A small multi-label image tagger, trained from scratch: widths [96, 192, 384], 17000 steps.
Rows from block 10 of a small multi-label image tagger, named by matrix and row number. Rows with one number belong to one channel. Each number is 128 + 32 x the weight over its row's rms, rounded and kept within 0 to 255. All counts start at 0. Numbers have three digits each.
After each channel's rows are labels from the 100 images, of 14976, where the channel reaches its highest value: "top examples" is what is common among them. Only what is clearly more common there than usual is listed. The data: photos of plants, animals and fungi (iNaturalist).
# convs0: first 3x3 conv (model.blocks.10.convs.0.weight, 384x384x3x3, each kernel summed), inputs 256-383
# convs1: second 3x3 conv (model.blocks.10.convs.1.weight, 384x384x3x3, transposed, each kernel summed), outputs 256-383

convs0.40:119179125101194133102180075145139113141153133137119175099154156187104135109108097153137162167024075157134142122137096084095136104106102117091118134094100100114030067084143124099088116101164122078091138084109158100094066156089101075119096057108098071134133107131121112123108130165093086104098090131119087119114115106107079129115080126111041033102113144128120062118107079105074093068088
convs1.40:143142113123190189212189110047139152116169118192096059192100183102119144053125152140133171110154119143139139163080077138153154168166113148178088134122064148169045087082162125101096179167166149167142108082122141096169131171116136100176128116139168142138141130117163179148154113172182145152108160150180168078132079169188061106102072164144169189148193132161095172104104137138160082160129
top examples: class Aves; phylum Chordata; order Charadriiformes; family: Scolopacidae

convs0.272:118131154074157139124113100124107063082107135146102088068069108127067130081139144160105127121128089105092081123117104092150086082045107110130134057111055145092090095116107130088034073127123135111145084112072151088104162128142157056130123113143076087160104136124165121143121110129145132102061130122095106124094090107139122091124110049116071101133066062138106108132089109131140135126086
convs1.272:121123145087169164211155070088163202122100118195060139174158183128176160056110146136142161129196048134155141125115118121152139152109101137140132084121085112099032113115142145111136105122128129121116157154084152138132184161130135122146117074111144088100061137133094057144128151132129134171112139171154167067082114154164106132102081124136135065124146088142115116127154125152133086120047
top examples: class Mammalia

convs0.341:139155097195178116099134162120078116139104200121159148124139115114174141199157158141154124116106157136103129109113092105141121151154076188153102166138134192131204163159158173149125124146143134143138134195151117140117160139153140147132083139158143164130161195139121148081136139136181149147142110140168104163141126170144167134130132176149133185175185155124130150199163139153166164097115
convs1.341:091178122104204159106143109176205175177074123214165154217113197128053114072087106071048165096188122089110166133151140095120117118134128100174147130097116131115146094135142164176097157156129132139105076108093183133124074157074140127134081104138136090142126109087111133085127082111137105146130146129150145082152162129162138151155149119125169149157135150149164201102154092080140135103196
top examples: class Aves; order Passeriformes

convs0.30:152161083145131151156174129164111161151118149167127086134124108187095109160160159108090151145166178145160131096105163133179138145095179130134164124127136118147115124150158167177113179134135107124109169128123140157148123128095131143149169150136193091138139095136161163141111149173133139149063176078115119143142133178142144147165148129123176153082152129154118152059145161099114159145157
convs1.30:133148100141103113043051084139099098137130131082156073122165087180167155092138104072134132112107142080094157123119133115120114130124132133103065129143140106109147152172147085134160114121137106107107095094123110109092127124080129128117121124105042066036094126044101109142094127099109110117154098096079062079121145124086151093152187146109109150124120076129117112100145111140110111129115
top examples: class Aves

convs0.222:149103120156146135114076161106173066142127193138123120147118121163165086196166092088090151122119190076158146133141102132120095075110129096092087126129135171142130057117117063052137194067152073125155102132131068082108050153153118112100131167068156103102121142112103134134117111076138117089138095155173048136131129130174146080113178098129084107115107097120145180116158141083093150062142
convs1.222:190058074150054095173116107189073063124077131016185130061143064128161198073123103125088181192086159186141154112130144123050130145108137098138131108152119109142139101155143101128171105163127141099150126080160131123102064110064110162100127110146107068142173071149137132061119107121122085124141091058104119084134159088070163065112151104092102115104123114097105094089086124099129111165144
top examples: order Passeriformes

convs0.198:073117133112142102110165096128096169106137091066136089094150137118091150128123097130129127085101042131127124134126112142117102113138131112102143143112110125098114113110107101126128129120092168115077195092151137131151126143150131110147100103105106150105153070121128111084089122147100184133083046097142076146162068144115112132127097092099115144110085128082122145120037083119065116114113
convs1.198:079148105147082078165017154086103096102141092084093124081120100158138060126103126148126102137104153120114077062088126092141073090061122125048156057118112124067152116149083149115119095083071064069047077081115130157058138070103121110072132134076063107111100148166066118145117151063085079069087067127078156106118138053060126135068123164148103109119117159114167103137164102135076138047074
top examples: phylum Chordata; class Aves

convs0.241:127112167113150048113115134136101122123107175093126140110121088122115131147132152141145139096096191119125133173132093175135106114102095133121106121081138217116190147100096140124128124109123144140118162200123131087131129124183147102116129182119156174130107180108111156113102123107176091111159150174190128140122145164169140136090184076146139134182072116134126159200103078183144164097121
convs1.241:156007127185096104199137139153135066174068140067187131094121095176116223113103141171128201141076140129148151089120146129108084132120141125098154107143079091142107082136154114119104145173117090101136173100119144132081111112072074112070073118108089077142138105150137117058166124110105101100098071077071125103171181106066151146141137125133107084089136130159165126071129105116089148126169
top examples: kingdom Plantae; phylum Tracheophyta; class Magnoliopsida

convs0.332:109126145129141099112136134143089116130127149049146118085152153112106118113125161174132105082107094128146099136090129134093110053128118130065135108094075154131117067132088132100092087053112124110144134133108179093104163115112131065059131140080116173097075109124079125123126118134101118120139119111130072116121119095110101101115118082136127110113080119111121155119093113153077107103094
convs1.332:087114160139091102152140160128152121088116150107149111108086102194096109132126173125161133117127079128146151114133142082159112105166129167133124149125121065109064124137146145071131120138114103116134125089150128126097147111088121119101113148092150096081095128151118055099140106120114122170121091088121142125137144154110130140112054151121120099110099147132133107127113078143138082137128
top examples: kingdom Plantae; phylum Tracheophyta; class Magnoliopsida

convs0.209:173189174171098078116147163158193084134073124106108115094176127189144101138140154166149134149097124157106165109091167092116189073054184131093115072148104079177088103130152127128120176083166125079103143088123189143137119151083140093109128131089151082157138098115111071089115107121097132094114157060094102103111173122112077139106116130153088139064133135144130138114152088139081115109146
convs1.209:101148137150037017088065115101112055096139130044101117034150064121154117119121133101125094153059108118127125098136113061135079083117112134110088112115122100114173094178087121142119105101081110105112086098110092131093113090114159066098149111112104100087092133116116107120083143095102127084130097070082138161097144104077110129089125143067081152132108133094097105144152038152116121094075
top examples: order Anseriformes; family: Anatidae

convs0.363:106143125151179081090136153122078139123183177123125161108122089119101125121131120157100116110070109110114088101071057151102089097113033088111107125113088152162103108121088109109107074088074100106076106110082145148060135103116079105098113147106162098083103106143123146112103091132128093115111136119146087132119109158141159144122150109068077144056106082116127127052133155137095103104159
convs1.363:095120119091078086109069114120091051077154089027136070103107057155103083107136172185125090100108104119095168124161150149115127159191128140152177160156117049117099125107173104121148134139113130145145132110140133138112109133123115089084110118116095055065119102105160130132130125144146151142139130150113081115111119072116109171129117158115130151161161131102141063094103106134152112164121
top examples: phylum Tracheophyta; kingdom Plantae

convs0.185:116141083168127128175118112179192104079121149101155105092165078126123088095159117056171104157182108141097168115102191104174186146098213093100110114084142122116064149108145151141132192170139113110111182127152162103175112145121130139109129081102150127164148122148137113128080133121157086116100128094148139064178147099120095154143150091190202145117119188180177142125170137091098140125158
convs1.185:120123139145079084096079110134089100107118131046124127094136076154165136127111098111153114095070080105108138096117122068101118123123134110075110122143163121088151191160080092133134086064089069090048133124124101119086133093107132114084120092064056096076101146091074094127093154084079128092108072102055126127102121124049111119142145093069080139128087100153122085143121123153081123075127
top examples: class Insecta; phylum Arthropoda; order Lepidoptera; family: Nymphalidae

convs0.277:104141123079106134084131119144052144175123084100154092084145094141059143089119092137078135123088165085087108145122134178156106160073136091120130115128151134150116091105123135139123139149103138143078144086109139160148108121131139134116162147123148101118099074066155150143059166148157134092091142149153131121134082088142146109143155121124111162117123094149086172138133163092128159103188
convs1.277:109092079116133153195095094051098134137116121143023080160131132167157146124165134133138128118123063105195135154062148136133120134118159087132153143143057117113141111143148082104099138141125145125165093077101107174141129156123117137133101076127166126105100127158070069102142132121148122194100112112158195123107137141159141149149048134112137097105140072118140114120122145151140140173066
top examples: order Odonata

convs0.118:107093139130130126122096122136169134149130191213168141130117116160092105142118130141168097126105136114162107162112135089108137086120093131185143115108114180109167137154163142113089129111185119115116104175105148146128160132156093109126100101127124147133114149150138125089121099096195132118166082126150087122148166191113096124133148128142082150165107115164120113188141054143189183132110
convs1.118:163074122117221219191176088205154173121127105185125149181162203138129151125055130135090139125163123178096161170166089155161148142139080099153167136148100156183154100097127131188138145176141150162161156097127173126165141166086147133165147093165105120156183128126171156105129115166164128122225167122170205096136148124167145103141184106143174108136151094184102217129168090118135087153127
top examples: order Accipitriformes

convs0.195:081128113113157089117122104095058140118184126163099183141136152155121176164098105085143094130090159131115113131097087046149105116145105134150044116133120120175165135113102116120128116102078124128125132148101136103087132091119123121111117126129115092094151141125167119114127147089121142115114112108126117149076099092132026105108045131061084147133091035110105114125075093128134133080112
convs1.195:129175149160117166145140117153155139141106118135129123126128121166106141120140059058081192147127117137124169148141134159172162156155166081170117135164112084160151131134140100149106148169160160164148091132144108156164148158126098112157128101159186140149148046147151133138150151163142180145157156145181114149130171168172112129131129111118147168157112113136168135091147118071165109165118
top examples: phylum Arthropoda; class Insecta; order Lepidoptera

convs0.86:115138150150124133101184112133150082066108148124124089123101108124126145053054115076140088201094112202104085148104175118121125087141156121151128121147125116156090109109146142131122099128114073121175097147145162099123118115109153126098131085122089164189204124175131073092182088117150121125059131094143141116092116080132076086125112126140095110067096121129123036138099067129142157171110
convs1.86:063146173118145134131107124113091082124126084117066196128094068163071053138108141124138052062085106091123140131139169160163142094141159158141074121110148107124098088100140123104059110100147147162136173103058151081154177140112167040149156083122145102134061156094127126183147112147154145115149163127152156097099104134148126129122120116146133151145119117131146080169159090178166072187109
top examples: order Anseriformes; family: Anatidae

convs0.208:102180128054140104139144088112104139177097116132102135120149105106119101146118135173136154078052143071092110105053104139109105085076100116117126086114063112088130087172075069144056140072142098120095188101086101145095144153122129059085141084118128080100072114052077119110119102129131102111134144105114086103096116098111123087100097137111070128113132113116090120110094090125139116115124
convs1.208:134141176156069046141142151065110091087101136059144089077127083130126088130135115107113118139096058101137126097125142095116097094113130110115128128132119094120123126147110122099133076110095107109095128105138108156107118105099140117105124160107103105110092118130112069128088170102107113069104100118106099157117152089119146136093104166098107125125106128085114098160156101114102112090126
top examples: phylum Tracheophyta; kingdom Plantae

convs0.61:108131106071112165159113115072092109171143124112105057150142126100122119076143132079097088155155125124105081092131179135191121166129181118159175162133170158139092168108107200180148141167114144120122213154162133177126140112093185155113187141169102166159130094124167125183111177123165117127053158106151178120123091119141157154129107091180192138094106171184077199107113182101153146139094
convs1.61:072112067136181163067148109126118155132096142183142143184111172119082177134148112085085133072156114106139167169117140178137180141130153119170146144093100104094129174138106049123109152134134141161138107095136139120166107156113165099186068077176137144127095120098119170149094078144159127215174166107156127082127126144135095162106179073125158153181107127139154130125155129127150126135113
top examples: order Charadriiformes

convs0.219:145161142156148174133128156158140171129160162142135159127148105110128147150161082120113113116098171149126132153152095139107129128085096137124146134096113227123142083123118139136131172140139123120144153216121172125135094174207170131141173150124178139121168162122164159099121087101179102065118114192202121114123148172159125188084191122152158097170120143108168187180103158128160204126137
convs1.219:175122094147103046127172109143101094120119160131157158079107114159140129077086100117098155156091167105160163155133141146078135091144153081135165159145087134148143095147157146155108144202134141136124078131151127168142094139106131091138079119154162114208133107134144168073110104135147117134122154097168136079160202138183178130149166109131146140109150151115133133084122079099136131109186
top examples: order Lepidoptera

convs0.249:151121126147146092089138195113116116150103187121131153099104107095158157171184111059100097107134139108061117123141097122099113147181088185100098200149156166132213155152119148137140147189113122162108165162112101119157118137159169135132106180134146155113135183158128115115166152060132116085123105133183152156145102145153094143114151187140105209129163108115138094119129107162121155159132
convs1.249:086173129127105075146150128150123093130048077152161127116088110114087131090119104106063184100119126127139159105126137157140121154083145075127150089110103147101112060152165140123119166178142156123111062097131123157118091126121113086094094091146145110167139098067089098071115078124143100130116142125157092072161118129146095170149128094161115100149124135158154157085114119094124128114138
top examples: order Passeriformes

convs0.146:170147138184148102158083149166196071118114177155118101097165115179130082137139167203154091138106112136145141124087136123130149048061135151124138080116090109130103092101166161125087155085179123082102162103094138124138110149079147058089130073100146090142116100135109088119125122076105095070090094059146094058123174175149098124113174110161079125058127183176159123121160091163092120115123
convs1.146:128156164133056064109085093124131064096169148054112106032125083117176136115091114113135102131083085151119133133166116071167110099153128124116092138130147120144173113170088100160158091093109128135149052121152130117103114132135151081096154109126094074121146149103131117105082109106127151117175107082086161154124130133093100154106143125079100162153075117124076109147156063150137110115095
top examples: class: Aves; order Anseriformes; family: Anatidae; order Charadriiformes

convs0.257:084137077109179143093152159109106128130111123102118139053153120110117100122123147169128098058067153154094112137137141153143088083127107140121089137098134197163095100078111161036121146119080091122106185150105169087124148089139162111136169180082192114155118099108143121145112127165126133086144152101188076170099134134138063133116154090155105100115148108131115129136106107142110150107119
convs1.257:079172152097106069170103113100078070074102081067110064103090077171139099113119115113127096106113127157132140155116129152077134122159142104139157165186100090132177127132164107122090121150158131143182119088145121156130116110101085080117067113147137117200155090122122128089154075150152171150112133100125142105134158099091151119120187154119126133129165183111142070141132100103165101156150
top examples: phylum Tracheophyta; kingdom Plantae

convs0.299:111109119120135070080118127125150109078046171141124113114101177136134154123106113114120156144103224139115095110117116136102112124140113165109073175169143120132119174147118073131133131135092142152134191119158117124164120134103126122110131143122130123135165184099143148110140175151105095167087077124185118161109143156191059129119131133113070127079151111146118117139130172145117119110129
convs1.299:161098123157121114148121155145117114120110126120165143112102119154148137085108106084041169178139164163142125120142132160115133158128132107124114127149084161135058096133145087167150142153140126121129069122170142155127094145171115126118126156127125106166171059104141148096130080137138121127140130186117119114139139120118120137156140146137126128146153116123124133086116143083133152137165
top examples: phylum Arthropoda; class Insecta

convs0.104:102088109088167138121149116118092083130114148124165138127116148079110113120104073115121160109155085090135105100147070118070113112121091063191107148087063153090114062081096059060118076147148120100104148128137131075167114155140091107134116108202144106108099156113110151110080128180189130167138087100148099127110093155149103097153130109090139101142111088104137128134096097104169117089085
convs1.104:118133054159141150107038130136148177138187123148135076185111160163136074160087120109111160127185118069168073103049091120105127125083089096101114079100161132062153192083071114107123128024102112129063081149071114119122120124081132135158178119070154142096070158148121098153091151113111072152108146122112144109093115129145150112102120133109123113141076115086122159151143142115119170038085
top examples: class Mammalia

convs0.230:092051149111147056110100115118163082129204167159120164115129055138117104159125102129130096109122200126133140173119138136080135105129098120118100158086135203132187109111144129082113151116175129136088144175100126151115114153189116104119161164109202149118124098165159149115121095063152119102152114147204103168117173175183129133090181124137130170150110140115138134139135132139135145113129
convs1.230:152102121138076096165121115162095068164144153088124149072151113169133164093102143121136152172107188188148118134160116133089115131166116089104160165186122138183131062125126111153137116158132136129171104113174141120129121153098092158110097104151077055131209126107133117091115114135132101128155126083101168089179132097075164141170196111144101157122117078164120097107125132138130124173179
top examples: order Lepidoptera

convs0.201:138093073156070131112132160083120089115075128138096107105107113114118124107137095099086079136036177080123137120147142110120106153153136112085119146107115089125138115166113111126083171103141075097095095081083059151084127131086101106120140180073125093097130114138173072142091118115094126102092132162110099144165146123119135140149119123086092166081145068085099139051146172092101081049151
convs1.201:106091099078148155140177106091132151096094166149129142171146150077154193128138129118140144074137138118089123150206081143147168090141094132170062158128141100138092129124137080087159155130154167159152092131108138107163156155117115167151126125168182147113109093066147069116132111174159169143119167130166077134113074188189078088143044135103172147145123113088062096119143083122168136174141
top examples: order Passeriformes

convs0.136:111131103166144144096152132190134136147194116112171114089123088113154073178164136158114113131118206162122146127092085098056117083067112125127100125124100173112155064109090112073139128052121164131131088165166131103133108122150113110086134112157241095102169127123127095121138114151142123100086106154189078138089139211164077215116164134097151071096102077100140120122070127117126167088142
convs1.136:093176110126090072089090077134099053148122107072168123069145082148114097101053065127116140165137173151117154148105144082113104066146158052111134155153107112155122129131133124129128115127144117120114077082217094152122092119101115040133111118125107065161192072136113144073091132112140116113151122060122152075122196163109151146150160155123111172127138172137129101115093157075127077103179
top examples: phylum Tracheophyta; kingdom Plantae

convs0.252:122097163163152096135136159125140129173154161183138158115108061112123129172165107120152118109129187114128092166100116159093117106140105142133101164089129213113197097096148128112098150117182131154084200161113144121096121138189138085118157177114152118093120138162133164102114133090160110091119079136210122161142153170154113160084186164166139169147131141117152144119155101125149165133125
convs1.252:154074094154113134175175113134135078145121132126158126094147112140149188102107164149083202161132162166140138120144135130090103139104134095107190120169110140157132065139148133139109126164122120102150085114131163148121128109077070123105067100136095080154174106084145098106134095124122105115095118069130143088183175111117126130187178092122092132105155117194135107103124137107101087144178
top examples: class Insecta; phylum Arthropoda; order Lepidoptera

convs0.239:080117090151177130134128144127128132135095159092122149114144101099136120136137157172152069094082165144101103138137116142142098092119093169118080141110111215156122077079129158056116139167098106116109204168099161067147129098150168103159174156086196115130106135112121146164116136125111082075131142127201073135125121134144048133115151098138100092139114132154121126156100103162109163107124
convs1.239:090156122107117083164145118105085110115120087115112065087086100162153088122106111106100138112110139142127106151108120168110120114152117083115152140170100108116160110127141106138095086174157117126136102093140124168113140098111068077114024101123124152173152099125109118097139082118128137136079135103132146086128122086093163110132215142130107140129149183132127089166147122095136090114181
top examples: phylum Tracheophyta; kingdom Plantae

convs0.47:112137145109164168157156102107064141216070120089138135141114105124144174176169146162050177106070143135115088087112072166159062129103099126145098139171129143163173135151099146148150125111109148165131240107141078159106159151120165138117206141161143102137133100107152181140096203171122164141113148130136126199110078117154116108148103113152089202091104136112111137124108125110120132127113
convs1.47:132098096127148132153131147095109136124113092160114127166139149160149071062110129135107144119175150118169114141122112192099138130141114079115137136172086087126139118108188031109107172111138107134142108079098143097117133180143104106121044133114104064140126128106084132120158039135146133185068116182149140104107117104128118168130147166146135095129199108137152114123094112090137136171142
top examples: order Odonata

convs0.135:092087109152174114130153166132132159151151202134150137090152103109112136159183118191100103101070166132114126150130100143099114075110092136126099159094126210123204078109115114089118127142115138128116197177111128107133156125159130090124146156133205107100119124150114140158134145144140098079116097156180073139116134173160075170108148123125114138151102098126134108161080091119125189096142
convs1.135:121175110079123051134137048118113094156093105118124125107121111146093114088031097135125146165132192151157150186124122155094125128151126028154160161147082106174142105134143101162098116160176163166155101094176140175158049162098092112149040069157158119189193098151144147064099060163177123134152156074180178057140160142152175163126167106155177145173158136110136117109101127055177116138166
top examples: phylum Tracheophyta; kingdom Plantae

convs0.77:129149116135166156126126149176134160161103138119167125107120072178108090183215127114093163124128183122132137098049130144175121082091124151121103087116086165159199124137134147148098182135125143196119201123094135139136135127114159105087149208115179139132115117113156151160140143119132124135156126052173109181139155196170108128139162118151137200087119127163110159095127116161114139119139
convs1.77:107150134158076091092098131140102078152089097077168101077135067146157175040170124113137182113099167167108157092132154105108106081122148089109138132156125112127128074096118111112131079134110113082143056080145140106090096099106069103072082154104056108125144098048092115091135170107108097108124096100071085089114157112063125125148177105130081152099110102141155112079125150088102126120144
top examples: class Aves

convs0.291:188081078190148164153089171141104105127105089094134084164130065173157105175178139136136130182124130130148138120078093148182121091103124099119082094151092101168125083070171185098101134082177079134177156081086130080070108124108122096061132161087140084110143099169162153140130186114159144098111144080126093158131116110137181074119151096093089164072138134122175190023148142082114105111172
convs1.291:102133114094084125127101097136131092092113153079127139090214085170152158088177130142164146109089158085100185116114159129094137126099167126123088107121136067096173136181126071107160117151166123120106193087129116162112159123079107118113135093120100048090060155106107157088103125102145118172134129107115139089079166107080184148141174129084110134141102080117129149118114104153124100145097
top examples: order Anseriformes; family: Anatidae

convs0.33:114069091108125165128121103098130100033122169152087129172123155127157122126052096117128136126172120116128130122146114080106149134137108113156140139138131137141090109100107099099124092136119125099156096146127071111110125141138062136156032080140077123085154151109070164072134064097151102138134127131087117091110147134088171109096114103126153071156114134089142158148105160111173129142076
convs1.33:143137131099224221181222103109194181191098130225187120206138202037099132122110120109116157085157116064148148150076077166130158197129099114150127129081096121151108143101134115100069174128152157169143127126088179082163096154090177103174148090155170128123090154108161127100143131158165164158144165100169098106164098158160105117126121115171154146131123126105175177154133110115154090145142
top examples: class Aves; phylum Chordata; order Accipitriformes; family: Accipitridae

convs0.229:137139112159155097129088189152118173144109198134150168111127118136139153175182116092092115107156171149098120123095097125133111142147080180165102163143141190152205164098160166157150149167115178163130132206168142119124144127157181152119127200122197121139165163130144132123157131091163107098170119116217150141134131181195117175098184172116172148147171119183099133155132133147163192146136
convs1.229:114136112147144108136130104165150135186029110147171149144120128162098166086080098086033197106148150110135181156153144161140119141152159075143145142121111128130140107147157136157105130188102155131135101110150127156149086143098110122109060068171144096152128069075105121071115070145134115146169134133160090061162179143143151134135141095151133127163143158134167146083116116073135110143171
top examples: order Passeriformes

convs0.9:160034083130150158077110148127106093057111142097108130108086151088166142167161126085172139127117132123135109145124111139086119103094145084140119119124110185152170097064098089082125111098096126131135121134142092107140060111161084113136103168112130139105127098092083157103082117126173120108150156174151070181118153159133168114087173037120130068146090118116176168152100161099143113091135
convs1.9:073054108113116130162087069105103087133059056134165061174158102141073126112078084102145137068093146063118176114104091145133145151078132137122056106088071087106085116081135141095065182118142133143115120091086143057141109126031101122152165161157105119088050110120167163098116106138147118152101132064111085113124146134098151104141127131133118145109062144089155150042098124150131068119128
top examples: order Anseriformes; family: Anatidae

convs0.117:166096111126136128084120163137088112066103159119122114137157122042165089188171115112166140114111191134152109116163129153116143139170144108138129172146135217135183130127118119127146147111153148161133167158180101126170151163177128148155181186136129117129156152130124208109140110119185093124113116167123107171143151111110128131152112130181120165172108177104171214168154185124146157119156
convs1.117:152051094125150137172175078200136099184112133138188173152193122137094134073118129138120148138096187172148163121128144184075110123074172091140156104114114114126096097181158113138084172190116101128123136111097166109114097118110125141137100118148140098209132134105182158105133106103160120188134122099152147082151163137131174152189147064139137118101094125172147153098094113112111100114187
top examples: phylum Arthropoda; class Insecta; order Lepidoptera; family: Nymphalidae

convs0.87:098163166112186166203133054110127167185128149091121169130161159127070140134115133154115162134127126110085132139101106129172132102089120145111113100087036150105153099149137124111056106087145123101135174119105115109095163153131129067106154051127150128122048145125134155119127109148108130102150151134143084133111131096136111032138147141148137176131114159133095079163121091181110114146082
convs1.87:125118144147156085088142164055152132120120182163129140183126163136112102048153107108105155123168099139175125166132096095117165136176102094164127169150139113160114168102104115116147111127168150170147091148139139147177092201107108132201141129133170126129131084146161102123124119179176140128160175145173139099089113144175146124103122129089163189149126094138075157126136134087186174141164
top examples: phylum Arthropoda; class Insecta; order Lepidoptera

convs0.81:115158168114165106098148098125131121117166194133118180114118162131108131069043169146093144153062120127051139136149118087072161106158146160106102153126107119139079093142140103114097132075153098065110117111096127123127168127116100085116093086140105094137110119109104149062127066125113078139142122150113097083134150087077142089145108171160067118128144126109089053163106087158098114138081
convs1.81:122150143122194196186194129062170170152129129202123149207133194091113120078098096125106162103194110108150160167115085146101164171153102107179100154093096098173073117062128138081116202144167171185148096127076180091181112183099144105185147137160184141141104127138172144149124091185175183165168180152187159120167110163193090138105094122160180178137162157142091161126152132109173090153151
top examples: order Accipitriformes; family: Accipitridae

convs0.168:123080119096132100160148103130113123186066122107128099089162136089125141120176100105136113113116133105063096091105142154143128114119151086104080121124092048131196100120094113105094133140087103188110157060128127119105108092089138102128151135114117075089145091102149094138121174130107134099108141036108104141150070101131103079141102065111109203068078113163081081072085087096100082136136
convs1.168:123112137110139136139095130055123143097086146149073070143106136050168132058143105125136173111133069072115106132152072102135153171131088077138110126135141126125125120106093092112159123128150148126125166115118109101146149145119095131161106098122161070087088115124115150102115104141144136144133150152152070093104050168154127126110083078127143144136132049070078150119091159107147115129090
top examples: class Mammalia; order Carnivora

convs0.6:137168112099118147158088111150103131178111114068142120122092139137088140082149124096110088162145115169130100110104137188193101114129117113128185137166123114148076121145143173188134119139136147168143166136165161158134149112097174125072169173116146081147168111181191134202135183120137138114103139086124122143171096116144146145148144129143158087059140162192133117109099088126124147135146
convs1.6:054132127105146081104081093127115106102143115142134157104114127186089140127161104092118129148158120121088142101124173172073140115117179144138063080111146094032151143079133107089128128156107094101070187099174118095095109098112133102107121084046060138117095131062097132139114120098128144159110119170066096126140130130063113136148171125114123105174116130161136076116088126150106108102072
top examples: phylum Chordata; class Aves; order Charadriiformes

convs0.170:138108061110095149103121099146098122085072108141100094156126139132113138096101109084109109175177126119191075083121133097136106105145111106121207144133118129116073109161126140170126094134160127084146068130160106140096126129075122133121103111074103126095140110153158106144126146085112117091073117139094117108094113199145137181118111092095179102059103139138131158072066150100134109086100
convs1.170:100128101099079086137106103120129103123162117118118124085145103084110153103094110145146094124112133087095107112127093139140105099126113153106067104088103112066094131126125076041105108091073086089087155136141091053083149103117106095077130118083077169078122136072079097096092104090075113113113083118098084115093108116078121110141136137099094104111127100130102091143145062135093132087109
top examples: order Charadriiformes

convs0.212:183112112182100101113073158145143147157102125138124100153164124108189128175169154090076092169128177137186122128085121170105135115127127126146125132175107181146142112134188156135121183070165135156158161110149131140086116124173133113062179177112134115106129083187143189117146173101181095104154108126164105127151148121162163119102173135146141156134141167126191222150188173102147120124138
convs1.212:120085109143084077124137118180120066146145150079163142079172098131158193087142154147143156117086174172113157143194158160077084079177151108109111166155137128159106096187119092116180113171115141100135134105181144103108107117113064156081113115147077067142184129068119089069107092107164090153124107128111101113167148120092127114163176119137095144128129086134108093130112112138113122162147
top examples: order Passeriformes

convs0.214:124111119159186175133153148159135158094080139114137095132120107105124127140163111171075127093121116137081071098078074161146064073103071139121092108101082187113129090052139162100101109121095127142122134159111162068109103071156140094128122130123133113123113147147117165113100136160132166097092122104162084136115065120141157154070173124161158109106169103110147106129117127135123137126137
convs1.214:108143138152111098203080115114075071140122103049131056101128077131134093139076111144091117113053139154155183128138136158069128101157162118137123137119106078118105128166149125157123160146126147130150200108113165175128141105089122101156114081149173063136117097081155177093147078151139135171133125148143172095127157112122162118118121157092110131140165197125140162086163091136147121157137
top examples: phylum Tracheophyta; kingdom Plantae